python train.py --train_examples=38949 --targets=["class"] --norm="layernorm" --bias="all" --qk_norm=false --parallel_block=false --positions="relative_bias" --pooling="class_token" --label_smoothing=0.2 --residual_init="zero_last" --optimizer="muon" --batch_size=512 --epochs=149.9
Rows from block 3 of a small image classifier, named by matrix and row number. Rows with one number belong to one neuron. Each number is 128 + 32 x the weight over its row's rms, rounded and kept within 0 to 255. All counts start at 0. Numbers have three digits each. After the name is the row's rms in percent of the matrix's.
After each neuron's rows are labels from the 100 images, of 14848, where the neuron reaches its largest size: "responds to" is what is common among them. Only what is clearly more common there than usual is listed. The data: photos of plants, animals and fungi (iNaturalist). In brackets: how many of the 100.
# gate: MLP gate (model.blocks.3.mlp.gate.weight, 672x256), inputs 86-171
# fc1: MLP up (model.blocks.3.mlp.fc1.weight, 672x256), inputs 86-171
# fc2: MLP down (model.blocks.3.mlp.fc2.weight, 256x672, transposed), outputs 86-171

gate.621 108:185140149116120093146146078122089197080116097139111146121148122173120130109130142165149073065122163139106082199183079095169143042110192164169110093092169144079153113140119087101154115137141172145088088122157148100136100136126182117117111130115148098154142094
fc1.621 099:170137156131073067156145077119132174102141084124110159148140148203146118112125165163121058092094141145153131203146088085141130054105182104150108119132176146105160118132123128132136102152160150107100089142164162063120118142134169103159113132069165101139195097
fc2.621 094:117108149185142131122178139102155096119109245136146132109094141135116098110140103116134131130084177116157103146114148143118166078072114100179098145152177049099147076099121092098208137109141109094153085067162152100155161111100128239130115057112200123150117112
responds to: phylum Arthropoda (67); class Insecta (66); order Hymenoptera (27)

gate.653 129:086136117103170136103120124103150159222145107149135162126141186080118130120143121110108142115137174138063135137130139156142106130162139148155169125105101105138136143084149103097125107144132162101153130117153150148138160168167173103131148144122102153062110087
fc1.653 141:143135085152116135135081117186087107044150124104147134155143119175185150153150130100155136134115085149146182130137143153153125119148173105131143133099094149062129131119107143099119156122100086124145078147098138085116079102069115156163163066137135144170167175
fc2.653 133:105058137142134232086159122119076161164139174128185158117170167142127109142143101101092118145151073146085150121127094147222113133145140071144156119135073111131056077087153110133144158083123086113182136161084122144108124120144176117099000156141115121079130117
responds to: phylum Arthropoda (61); order Lepidoptera (33)

gate.25 132:171127098122127116134132154200119192109065091073103153180085083155164081119142185131140157142116160142103136121162138130167182117125123156094100091110153141158147103173102127157145154140142148164138108112110162139132136074113090122128131094093139168120181152
fc1.25 135:124132130123162096112143178230109138108113087087068098139105079164103122070195160131174126147129151203095147081171199167153153126102069185104099066081144146176125084158142178182179154144136134131073124160111151154077111066118141139159138114087122118145150155
fc2.25 129:200120163107129081118195124153160172083122179148124105079097123162133189111099160107151074208172112131122151090045122166124155105147119119179085123181140128141096141184136096143176109120134117152097090155114111139077055130157142122089155116145110131080160134
responds to: kingdom Plantae (36); phylum Tracheophyta (36); order Lepidoptera (33); class Magnoliopsida (32)

gate.247 107:127180094141128104167098180103155126163126153114166160188147146147128146155185161092138090089171105136128088117092164139125113200131068153134069085192093132113122096167123138161136117146078111166159097165150066176109129117150079156159099151117161138152093129
fc1.247 107:099190114156100084100108138178127097143126135083112144083087088158124134091142105130175063105123116098150114203170140126109072135090167114125120175084126120148204147149117138139143059066138093151114137098122105095124154161119096100116093094124109099120184120
fc2.247 110:113147095151163129149236151119167118050058116108104138143164138082035120105110064120120148162158086152159160149126139127167146143122109162122147182090128189174119147138147144149108105120087132127065126153131129078107162113183125137094110101134132142073159102
responds to: phylum Arthropoda (62); class Insecta (60)

gate.167 120:166156121160096122179104135094166127078098075130160169058161164131148095119115147074134088106122125138113177118081146134136162117108170085162111106107108150152107140156099171155174107110138069057152140121087117158145132086122128165125125087166122113047158122
fc1.167 124:100106105105144122086087100180089104126186099103078133118063107080088117127137097141182114136115121165131077171195132158149145184124193173157138178087114119067159114153152114119117130139144117174140114084160098095119079149168161110165119110091126134170149115
fc2.167 116:129139152108134085113120118149138114082111140144092160159129105155179129090139105147093142106120189197092104133155119115142094134136046110170129156115075080096133155167108164152096175191147124221184123149167176114102138077148186151124128178112061075122118110
responds to: phylum Arthropoda (76); class Insecta (71); order Lepidoptera (39)

gate.525 086:108124121101149112162136086122138192103187093119161181111176160139089088092141130131097126109098143087100129190123062110157083116117108116106103128140149110130162167118113055114149133163092175177117117173172157096111103141111131148153165172114179136135129120
fc1.525 086:136143131120106123193156138084149098145148099124118157121095049095057080091158077101108110101082132177105152080167149129138108127160170144123088119092134153158156152043139133111212165117177122121079177184123073127168153156129112156162171154090122156173155154
fc2.525 087:110118125107171125129102145100148133142161164175169096100126179159183164165117162107142106145115127104133193122116175140137154112082125152099128088142075171140119114077118100130133092066150078120130129109109120071120089117106166116130094161115104139143183102
responds to: phylum Arthropoda (71); class Insecta (69); order Lepidoptera (33)

gate.391 030:134181108139091177117084190130113103204165142123121135151092134131137151106141184138144113073107151154143085174072079149126162111111084133163117154072130053097092096127121117137088095176086176100099141118175147127154128084099099179095114161145129140151135164
fc1.391 032:149121139124149138145158132122117134069090113113160099116100136152100103150145002165185127164170094110160152114170191155193122199084140143072124098183121165175188160146093102031165175094131141137146113137106118074128115171142133066156152115119121145128118078
fc2.391 031:131103121071128090190175157152101197104157111088142125099095116189149122129147149122077059185121141126162132112141110109117114156128141175123129109176123146100096148144049107061089125160118098041032181162113113090124093154113101130128115140125181125119117128
responds to: kingdom Plantae (59); phylum Tracheophyta (59); class Magnoliopsida (35)

gate.234 120:119162099132132129175116140135115176161125117145117185052133104100122084117172139081142063102170101151091200101153182109151164079141095139107117151165149129144094086087108151139159147135140103096141092103089144135106137102084133150154135163104192168167163120
fc1.234 120:150108159164110033109121113088110138122141133135128112070180108082123153206109090073153172133075189141131128079100152125170087078129130180142092109133142174167119126106081184153130112145116153098112105138103181125149054112109108101189097165087101166147100089
fc2.234 123:127142086134118102152152075087156131117156119133171175187112185119153081106184091025188130081141114142147129115106165123172104092166238159117146143114162114161116132124109087081163135126157123134082113157137104108126130075078124106114126111131113106147078130
responds to: phylum Arthropoda (73); class Insecta (72); order Lepidoptera (32)

gate.652 094:124147125134098150143068093087133168154080075112134137187135137140167138134088102141137158098120147156137130118132075126121154173147125145089182147131190123107114178098166124160157138068150053173089152156148098130167158103163171075164048168140133182137068136
fc1.652 080:138159144113183094112146131200110103126137162160136093067099128125086113182167121096112106163100102110162135133109125139150094115126132082120107104165093119167189096184137070101087149142168170126128124106106165105112141092062146145070189079145103149135173102
fc2.652 097:133159181129136114140150164114101111154097085127100092110117149136068125098123135163095163153156115158120166146137134124107103117128192126149186114145097097160152063114160140152136166151121185109100158150134114111073165122125117130117108150083163125121112180
responds to: phylum Arthropoda (60)