Weights of a small image classifier: 6.63M parameters, held-out accuracy 76%.
Rows from block 3 of a small image classifier, named by matrix and row number. Rows with one number belong to one neuron. Each number is 128 + 32 x the weight over its row's rms, rounded and kept within 0 to 255. All counts start at 0. Numbers have three digits each.
After each neuron's rows are labels from the 100 images, of 14848, where the neuron reaches its largest size: "responds to" is what is common among them. Only what is clearly more common there than usual is listed. The data: photos of plants, animals and fungi (iNaturalist). In brackets: how many of the 100.
# gate: MLP gate (model.blocks.3.mlp.gate.weight, 672x256), inputs 172-255
# fc1: MLP up (model.blocks.3.mlp.fc1.weight, 672x256), inputs 172-255
# fc2: MLP down (model.blocks.3.mlp.fc2.weight, 256x672, transposed), outputs 172-255

gate.193:116120078120138087075119134086188165121143118132152139118119115077091136102124061111169156175152114104156118170135113122159054163146081152140124153135123185129121138135117053121134074197139111098143133130162168140083153115121098136183139157146124136133
fc1.193:172153151115149114142119162146131103119160158126106104162104113144145124169113157118098108108119097112109144090140111141041158124129191110163140131134137085076179115085141177151086155120158153155105128114113095157156140134165143153127093136126114119122
fc2.193:163140148108147119127101091137106168146126157140125071185103197147061118152161155155091140123093162104133082177092163147124100186109137095118133134150114162148066174117081172122126182105167114119209099105124055134162122129146116126139130110061119091157
responds to: kingdom Plantae (31); phylum Tracheophyta (31); class Magnoliopsida (27)

gate.521:126139101125103110113170172112110130138108138092144158166086199113126119119117148146106073141102177163080158101146132174162112191134112151128125106139078117067088148090137119122136075118178082163124049147111147133185148118068070108102128180173132182133
fc1.521:153102084119120097114132169142164145143124107127200095099132133148138101120052158124117104116149132203080141129177182151169117171179107115153143105135145097081089137157183129163189113121173067124114104114093159138152156095104113078080172166136104155130
fc2.521:123159098111066135080150121140169143169134167189112152110108120125104153159102132179088153102123160133078094131190116159106126157143170096116147174144150151077105147128167168129141197146129125141100061138066102072178107166152123170135100142167121126086
responds to: order Anseriformes (27); family: Anatidae (27)

gate.535:084167148104108177146137118122116166157076138182119110162123135048157137100110090125181152126150142107111139192134135145162107112126096125064173085094191199199141157134123168120026098112132113112106152128149116170059113129153111119131132133097119077081
fc1.535:105113132119086066175107091152122131131142127183178121142168137161159143063042108120143156155104130070154137150117170143169106105122034123034129107093162181108115130141177120107077116129111123087076091181141145138080111097138100171143115179127096141100
fc2.535:130084094110181175111141144087154090087129146152078149071141128080102106195136159162172150098103180152143123171121195127106102118104127176077127074086166170134131078167121132163076117134092110091094157083128074104156172125067146146121125141102150205121
responds to: phylum Chordata (96); class Aves (85)

gate.385:076078139192154164106125103127117058118112111102093144172136177107087102103124114120109143151137219176130131034107122168155128117176121123158129071146168081106189119161137083114130058147096176130126188096114108113149153171115130151131126083110164113111
fc1.385:128081091146096165113102114150163117133115084104098146183144157153128162107085146124063093106141110120119129103103095126177069124171152143091159082134119096112106144174178124163104033169104156161090147167158107112137132145148146127129125058092165144147
fc2.385:136166053088118138098185154107155182192140128122153154112094179135122130110089119119152151097105103108191093083155113130105159131115148122081117158144130090089082106135143162102084123110103129138122116155110142133136083078187110202112149050104150036077
responds to: order Lepidoptera (33)

gate.243:157116065133074086111118093100122095063162127150133155129126116065088099073136161137111079126142143150096072151107127142092126106176164105084182109089082176085091164133138106137126126066144125151104144129121123165087181150089163147129120096148173110132
fc1.243:105095100166089095057104103152151082147185111163121105142140077143121125107038124141142109110122088153149164114168106163109121157134141095097135113161121164143174135173072127163117072089080111090173074119213057153123154155098129118152109146157184170098
fc2.243:121112064176071100166154118103092095114140152126155106117152057129108181128071107100213091172122117142185185054129166159106120141114164125076136053170180178127215150147072123180150078108068129116136096143119065141120180180107111131134142172115181159132
responds to: order Lepidoptera (35)

gate.60:109099086170117101162150193176127125107142145130169126087168105156209113119095133157080119114150144114147138098112116124099074186106128103122072106148185132045125104195155158155167125139131126097137099168137078138091069139038089131128134119184144163174
fc1.60:144115105164104187136207156152106113137110112113150165148163111151146148150170138125143130119140122126141169115151139110103108147106174135099104134159156131139130131150130121164185135122137147152104087151142096159115137093070073088138137090152145090154
fc2.60:098159166136099124137113090111148135173157094080169175091077123138147083134183071083172133114184159130141102103131138135088130124112138104127124185062113155186118063137164096139151171131097138157145128121138103128102180120141172187133100079174092098097
responds to: class Insecta (60); phylum Arthropoda (60)

gate.472:103127120132093092136166131143124146116117171070183130102100079082157097150125092108078067077135154204133126130166199168116145125158102125110127154111086099058079127135135168149126146085114135095062152155135152133165172106134092064103210155109075110137
fc1.472:182098107110163166107153157099121147133159119120154073126150128076109147151146069112165111157174094163160180119082115170127171175084089089118113134146142163174130115171093126141075095135126113137105032125176104115130132170124092119092084138150129095075
fc2.472:143151152157124125078128188151140129115156109172095060154120140088134099111100159074112137074129135075058149137153067119142092096102136123129190146079111129094206171116108170149080125157121133139125163079075091126082105157065102140165147131173116122155
responds to: order Anseriformes (28); family: Anatidae (28)

gate.520:072143103109097174180181167083133188184136121156143101151127127082184095094161073106119104100074129114126133090104136193099165089147162129076117135167133145218129077168074111153081113149076149180135116148159116115129134114111138126085154170154109142179
fc1.520:188166143109169126101063128198123131107129109099074168117094142156134113127140162169173131105165122116137083143096131097141082179149114175170120108134153141094116155126138145120114128117181097062131128089093150108095114130144120152122128115140163111107
fc2.520:138140140147143092174126099064140144126178167144162102095121104132106149156111127143161096112110178121104114169156117145094163105118134151116083140109107141106139110114152108204159159153110115138083059128159142135139102109152132142071136059136101146167
responds to: phylum Chordata (92); class Aves (90); order Anseriformes (35); family: Anatidae (35)

gate.586:128115128082159150211082098190173119133085121103148137075075139161125132151151110157114115105170120133125109124166139144134167115163098100023122124122119097105164113090140088143172156100131146164102145101126145117094182170139157153140110114114201159136
fc1.586:110143132168083078089110135066094144142133197165091143161149121051128138117116152113150155117146181104128146098121133104099137128084149149151153160105135148148083170157114088190098129152157063160122099111115120158103095059132118144100147092161042126121
fc2.586:132157179144080116162138105123154103124068127149085187094173150112100110098127141160123100084152131117106139106074155152071164145153105136126121128151187141117123131139144120146119142171137136184143125128132161174119169107133093159125175155153181145079
responds to: phylum Arthropoda (64)

gate.20:153167104174176171094176113114089121170111166129164165084136098134128070124078138091106146150100144082130142177118117115115115181104154183100082108168102110120146114122105095134168099108091152107133127113158162138110117126127116120104141092161179155159
fc1.20:106146206125093173153109113091142137111103112072126099143149110119132088133108155141077140156148164111167118129135128130084217075184194162131153124045104112105114067117104132105059121212140172115124154165123094079168111162118116128128114179120147085112
fc2.20:080156153147125148121129145072099125139103124080160114189099112118176139156148129105082165126128103098091103119089095177149126149184131134084161124123119209118186157156145117117117089203152163104167239122137164151158121117118151134165086104132122105150
responds to: class Mammalia (25)

gate.141:129067130124132176096163102114082138132111186120125125161140108133049134129102085119089094119162152174158080113157120128161145085139073135097127107119137141075124135127130159079094186105134071161142139169102139133116136100113192210139202132086125117170
fc1.141:121073170149159116051153093135092093131095132128118107159166162099099105120179083095071099029120167116164111081122125152092147146167085120108073122168147128094149176076119147054122183075119080157060091167105110163108136114113172162098145133119067163130
fc2.141:102148159144148130121175164118151177165106087126098095115191095123125147077092157098139122125181078125143169126142169162165160071123143143127161158120124101198138108112092135098141100169184079128156158117117092141112085148078128099128143063073140160084
responds to: order Passeriformes (50)

gate.182:129159081084177118133113184107145150112137110208151106093107150098173166162110081075127104083127114095129083162121122129145135194086157177098123133072064104188087087119116147109160081184105137101134125164124116181126165143102126135125129174087146130128
fc1.182:139132172091097136092187146141102119121167155113130162114126123095134142119120206081179130161156116098103112068138121126115148100168165166125132072105123090104112143126163093125139088117112109103141143177129143115184105127104144135199159099183093189043
fc2.182:144113127138218136132106150170147156146170098126164220161104098119167169186106126148129108099167102087109099074160153077106142105151122162118141109098159147116138161126116089154132072062085112138086078168106169151132146091103082189066103104127137134164
responds to: order Lepidoptera (32)

gate.447:159101141130169110124127117109060170127184109144130085092160144088091110088107158129117143074116110122144099150116055124152101175121146135136130064112109107166098152111131149152136152093149107190153131137195134097091098115071090149114153113117100117140
fc1.447:118108156123119155160145118190169061045085138107118152146136135165092127195133093091140075103142114112111150091144164108141146058132091139081116182127178137102101122117147135158152093165077127116141131118124150115108139169169083106126181112129123134094
fc2.447:126154126082140130193148117144182094127087099161121131128083130115087168194161183171143056140151083154174166093117103090132127095066146133155153086100093123084082139080112095142111155072164128123123163143095136151050104176102117118089078125079079129103
responds to: phylum Tracheophyta (25); kingdom Plantae (25)

gate.306:152149078121173123137160129113109156162126144119118096127140200117202104117139210160119164116160085135126124107110046084162091048066121175154098100141179145138131108124180161089100095156112102129068136141097185144192193096176120167079097067176124128117
fc1.306:157119140093137147098126119132103127064155100109158179098136110104114122141151132147124137153130127146117113142143148168162124132129105048074144102126136077138059128080156113100164118081109124112162155156146100095058122161081144164067175158137128142149
fc2.306:145145112056054119162159110191183118180187148107146096158163138121107119142133174114103116088173121127152153184131117119164159122145154111094179127129138151198141109112076161114117112143146141033152094128161124134123129113124213079161086142106081075176
responds to: kingdom Plantae (36); phylum Tracheophyta (36); class Magnoliopsida (29)

gate.280:135127081150148134173147117107135142154102140111124095113131105171074162121129071130119052143127115121179216142106098164092106131106096125129130119145132136128125124173170142139166138118145096140187086164153103124071059109119155105140161111111127098148
fc1.280:074106132125141067141083144073143151143116137131068097100128042109169138102108106102118076170126064107093140153123127140109089175159093132098126118193118170126091108143162156158168091122165100138191066165145120129095117112121120084096111116092087122111
fc2.280:116089140125108187133144130114121083092100115116132120132129149173120127105079144179124105175101150098158065110105089136146185129150151118192129180127167089088134104036110172099143081115101151120174119165109121080117044093160176176066162161167126134109
responds to: kingdom Plantae (36); phylum Tracheophyta (36); class Magnoliopsida (28)

gate.391:099147144161116172076197134101135145186150174127160169116099143120157181101100123050120153105140133098151080152164120143098141100156139112074166125111150144142091122126129186164090110217088105191168111156123094196114097085138100141096107180163113110172
fc1.391:157116132087131119131118103134095140114072101102128115122148117135131104147115085189160137156134105162113161159099087148175142162085162124169111095135096122095146135116152141156170113051095150108134189138076092091101138215134126123158094135138203150127
fc2.391:094142118104120139090101110140158110127130144117146125162114150125078176200112099135100126163149085096136142235131138086122132136135153150104082107144097087157183147116132105162146143135163119125172192078145120126120096160115132095079060100131164180149
responds to: kingdom Plantae (59); phylum Tracheophyta (59); class Magnoliopsida (35)

gate.436:167144079167145126141155188096084104152133129166152156098066033148127070114123194102072129120090098092082172116096124109129068114082141134123157117135135163120095125126122116084150096165083096144124102113130167177110127109169140110147155135126109127105
fc1.436:140134146083116100129115059172138177142103126169099079148197164094122184108145112154175114115155153124141100148151132129127157122147078148148127095108126109142185154141155106156125162118128107095109174137138110089129098153071075175102113144135114122110
fc2.436:154076086165130108121130175199188124151097126137132145170108133139144134118145088137107164130124126118109123114055167101176170156138175122087105116147183091132117146171141146144082133142112146085153147137145127110157102133153112110048099180145109139135
responds to: kingdom Plantae (59); phylum Tracheophyta (59); class Magnoliopsida (46)

gate.428:145121170141069153126122135143124183073147127155087161131098166139073127129113126138172091142135181148157118142030166169157145081149154188173119146122100053085088058112069126154137115121101154151119085140119137158079089163166092099053090139164051166087
fc1.428:139156151146159078130112135131086099136087148145179131113084137145084133119129152110137108067063104108095123155098112164164126139141115156094149106155142163141144101125163154146132125112129091182175114121130157083131139125142153148108112046100103082143
fc2.428:087128126082084089105120114097164142123084160098166120144109171080073144161159123137099119080167065120154132106148154134105118119194110126138150097116158134117132113095128070161085075162144112114124136177144153162163133076105141143139143072120177158123
responds to: phylum Arthropoda (66); class Insecta (64)

gate.432:110110167152135094091122112137125135118110132127123099097144105144136124128118151097171109118186110151122093125127117148127137143155198130130131199096135155128110115222140142174129203080147112082126105160104116139126114168092136056135163111127122113137
fc1.432:165176128071160112164096075157138143098150091164117069141110158049126111125127161153136149117082109129174062183087119218083178146061093113141140129152085154070118099127121134161135162158119119116134120131098125117088182071136120120104157134136186160130
fc2.432:153096154097112140133084099132165111110141055139092101119131137118144194110134131091136090139079174088057173114130105139098104167099131077214067135105147133110130125090154173071132145124108156073101152085136126115118185142147123142138168187106105164104
responds to: order Passeriformes (56)

gate.220:106181111130074129120123087102127086116128169123123123149132103143101142053164111131189078114204120161100051147163126128130115049137141128120132157050092167114131117158109159098104125218107119126101148177108129069113123156153164115136174101127111129183
fc1.220:135118115151154132151164103107082126085153201117123128174076141135069183182147151107070105151087114124085074138181172170093124073138161197136092127106154096136119148146124180141185141052136128113164152127095175066093117142121170067146157136117120150130
fc2.220:096102141124137091110101072131123127159115125133171137113148081077154138151125144114112182134107141147114177145139097144116123092154081177146196110155144112104133036123079142198136054109134139120134103116102124169132109161124072150082158161171184133092
responds to: phylum Tracheophyta (30); kingdom Plantae (30); class Magnoliopsida (28)

gate.387:122099125084105093156120190128097202140148137180152100089143101139128161097136089128109128149126085086119116078128170160216160178155153115129185111092150109134134185080121114135136160126143093130113141132180102111109096117142130103093103135087165132198
fc1.387:174098163166166146165139135087207153174107092183119116091109122132107112153169175091077132078222124158045101101138097147121136138151168133087118107155153141076137124065118100117123089110089171200125094143175148110033168101098114107133133116168155170120
fc2.387:143156142134105119148102122166081082137073101111148090125153059140106131132129087090172057113127100141137126125137157156114209099073109162121162174078169091194211188101128125154172124108137118119127132075150108097099137123181151111170090147142150173110
responds to: class Aves (88); order Charadriiformes (28)

gate.509:124140022153102145156133167115150119123147146089131140114160169117133165138102121101181111139110059141119115132122096076154140209128097176129082126079149080114163172056112162161120095176149107120153099132114103091127140177151089029130153189128104132188
fc1.509:143165255158087103096118081101085151116096114180108102137110079114103149159179086150143173091166158106096143165077164151109138088185105080104167166184118158153098079102130075143122139081125113154138197119146121117138168136145138172171146108131158087057
fc2.509:082093126083093154136126109089119080122092153120102116122084138128160151130116124159228091145151124130108105160066122134196139149066079162083105125116133105158100031110123115160162139071157149140079160146143111187088155147103152133105192098115160091129
responds to: phylum Chordata (92); class Aves (90); order Charadriiformes (27)

gate.458:170166145182170122090146182105123096091144145074149133052141063194111119160107161109129126120111142094147123121084102185130122117166099147167168187097184048149104126151101149076126167081123081119119126133175101122160073116135134138104122152096084147144
fc1.458:158104035075115101134125098183132156147135095149097137168096138058135129117140123100137063118137103177120134057148112084136137155100104122100164125111047143102131076139083140135072092119150173168118151081084127110090182170075124111136107081156119120126
fc2.458:105194094166104129188185106112102112145084090145146136105112124176172108130118162105137133198109143101123143153124151147113151116077141132055141090121084112115102105200158095111153120133143053102136134166063124095141149119100127143101062128134118117128
responds to: class Insecta (62); phylum Arthropoda (62)

gate.564:170122167089198105072166114135163160120176179131099158146107138188150220088109136103119073124157106170109116128113126104146088124127199128107114091156133134126144124192109142112125167123087094138143044123139048102140148143152126119151139100126152119117
fc1.564:110172189105146185148109110204120164106107130054113145119109188131138106149171099126112057069207103092129135112133118148119152152134124143110142110155117114150097192114113106078123127089130197154143128128103120088078137141074123177093162106071127125160
fc2.564:098146083112139132164140092171152103186131146092106146145145085086149137108119115102137161097143129104172157089164083105150118136121116136115134089147091119103129094137136184093127151139087128104231122182188057142123125143145136134080125108061074173159
responds to: kingdom Plantae (30); phylum Tracheophyta (30); class Magnoliopsida (25)

gate.161:148084106167169095146163106096145126114130203129152176171170093100166102194078132144136119137125111126146073118114107120051124117121115112110137076107130129146157122101085164132146098119114163093147093145088110122082120131112168134115072119113109097126
fc1.161:121123113114075136136122092167187120086138115087124101141092142111156127137119155115109109134155075169123133139131071160121167125144103047188199120151163103093111080142174163138157138126143139121177155079110027143088129112221146116165114112079112078076
fc2.161:120159136073117142176161096090132140088096137117134161136148151105142066146145083170107126136111144156117159136102133122163107110145088134146125116105163171102145148070126148067129124130163143149148121128187165161107125075157170077110118125117119126106
responds to: phylum Tracheophyta (27); kingdom Plantae (27)

gate.476:094130127093158075096143072148093175165080140141138038124076098088148183084095139097146143143110119147139148124037171102066132075128092128133142102126095167120135135160148135117097144103120145118151140152087146106139139097160129143113129124104118157135
fc1.476:144108074120106166108188110108166160074125105085107153141147142140111061127113143118085138099124185117095065131210114146156105154138092111156167112149143074143136059139161096141222170147094115131151096173129117133112162141140077126147167163142110135147
fc2.476:146118103146182123142082170151110094109170065065122123152108108081120141145130065125120162128103146101144152134095180053135118084188083190120166083109141066099154163137081091089164060090113106105136130119125061158135126104109121115108140170123028108122
responds to: kingdom Plantae (48); phylum Tracheophyta (48); class Magnoliopsida (36)

gate.50:129160063105076085118157135185075122127105127112167125176093172123198101133180111127191040117178128133125132130125107124080094136147114074124167128042117128139129159126166155136097073103157115138134117098138067138099141126133124174131138098088154142192
fc1.50:164127113139086156096165095168144113103111116050147112143090098122134106147181105111150104084124133126146158155108118094093163184159090095137192095076188149093121209135127072190153094170139120138105124127101018149123157096105144136133107123110077107080
fc2.50:108106107111133126144114168163080136128094092108134114111120135123069130184119119082096067161119156174121135114183147177112081154156068149160129078125148175116131194047101072151140121132130126147114163136102099097106186164150127130109097147189151113109
responds to: order Lepidoptera (32)

gate.160:138091174125128172101106118113157115254127144144103143118180142118199105101198070190084133105133107161146082126154106143127121130163159123049077084162118117097066142114126177175120113095149142102111145162101165137128120139146140106093147246107125120093
fc1.160:103078047097109090141107078112175202098164136190157196082099153148120174167091180129138133127205166119122153157108098109123130151094148126214121182083159121149143088112129159063167138105068142127164146092148100124172189097131144104106099100149156166138
fc2.160:106150094140122108174111110114082088110192155121118168084195167116137107155164200119170105165153199134125108126162127096148223135091106197148113084136141157108168164134151146094113150143162108144223101132112089139086124119085128122169180100159122093074
responds to: class Aves (96); phylum Chordata (96); order Passeriformes (56)

gate.648:098168180100124097073165173154096108133110143120130124090104120109125101109103106153108113128112121162167113122120152107222166103164102128116141125025090098124092228148109152112134180142138131115072141098140087114076103197132075089137170179077198050100
fc1.648:124126102211104092156127151090115134107138162131147178133170146122093114134092105176048127159113095112158096121167122097142121129088149093080115149119120106187072153094117127103132187062129161143112161142097167150074131154141093097141086150131171071196
fc2.648:130172173147098155132073201070126105139116099086130138092139144126098132126101062104120126152101115129119132173144178171148155191094124133109112125114124128146153075190131117143122114098146105061143180116154125134157163176129132121099131114136129128161
responds to: phylum Chordata (93); class Aves (90); order Passeriformes (56)

gate.281:103113142142111134126121115106070097162123155115147142123127081140111121047190147131098168118130089214087216149093150143111088126151137140106108131090160171139166087191128095121122133079109166127138174185165163105131133124060143178129106108060101124159
fc1.281:198165099151162110107117143108184163071128143129100171103098153071117121139119082155161072148206106092145156200096156157145117141100109145176122140131120100099172193134143155155113098166100135091125151102150116123053127068162088085131127156136070114146
fc2.281:088133151140103143111048114165151082113131146137123108150127130112120083176100104103091125159162083069091165111087146128011104126116115104111090144091111136165079137130208126100127140155155151091133138110113172073139116158163135077156115128093100137114
responds to: order Passeriformes (64)

gate.538:169155165149136203113139132089122127090138066128146151143083116068142173130167126160169124130098120136129146147129134151074173091063112130124100127033120123053131096148134065139118133096114134124127085147140139110155112086161070103163118118107117107110
fc1.538:095109090122135082126145131134120084096122172168134063102201146196138137046110149116102157124124117169182166075103152143183076152172149159096175118205117116146094133123144165124116168185143143125158119152127152162106153153112115128110143133151121148123
fc2.538:140159107119136125162166056112168137065175126142122128132176126155171147126160170129098162201176128155140152105115130122135104094151163129035153160131102132072120094120115107151083109165135106133132096129090184145116098142092126152135139126087100066139
responds to: class Mammalia (30)

gate.570:126147144125118189100110137087128150161080120165165137144133138180111136076109128134119112113154117137093173152189125159196159156074091151175082177159121242139110156069179158129163062162099119122139141086181115120101115152120141158079106129100141116153
fc1.570:080157142144126132129119138090088159140088126104160135140172144141132129093145113113118070115155096145169153127171121136138146171105108107182127167190104220149141148041196149141165082150109121127192102100175140099054118148144127149109124144120125154121
fc2.570:199048137123086109097128135138173120120116132119115073131154072123123105112113121159097131091103184103116099163151137073066076131137100150131145145149148076093107084168195091113110093115111107176084231086105120184151138181115150125154098084106148117133
responds to: order Passeriformes (51)

gate.221:100167156178168116146162119158126140132081148138090120147166169071174166115155113097120174165101116185106084104139110099076082105189118155128127082113133154054149147085119128107139149147126127128163155092180125152050123072121152058106130126095067101141
fc1.221:102166160145192143115092157135129176093052146136166152170092226115146152138159121121121159120069103143117166105148066136129155072168109122182189163136101124121140158137106170114123113128129121104060151152157144074123110097118131063149080070096105119106
fc2.221:086081106099115114156147098123126116159114085138149191109135170109107129145148093131134100103134173153129146127126141189168124192167134157131143137154127092124136156067140104140127139125120106115087122059154170091111110116168124122090087053106118073145
responds to: order Odonata (25)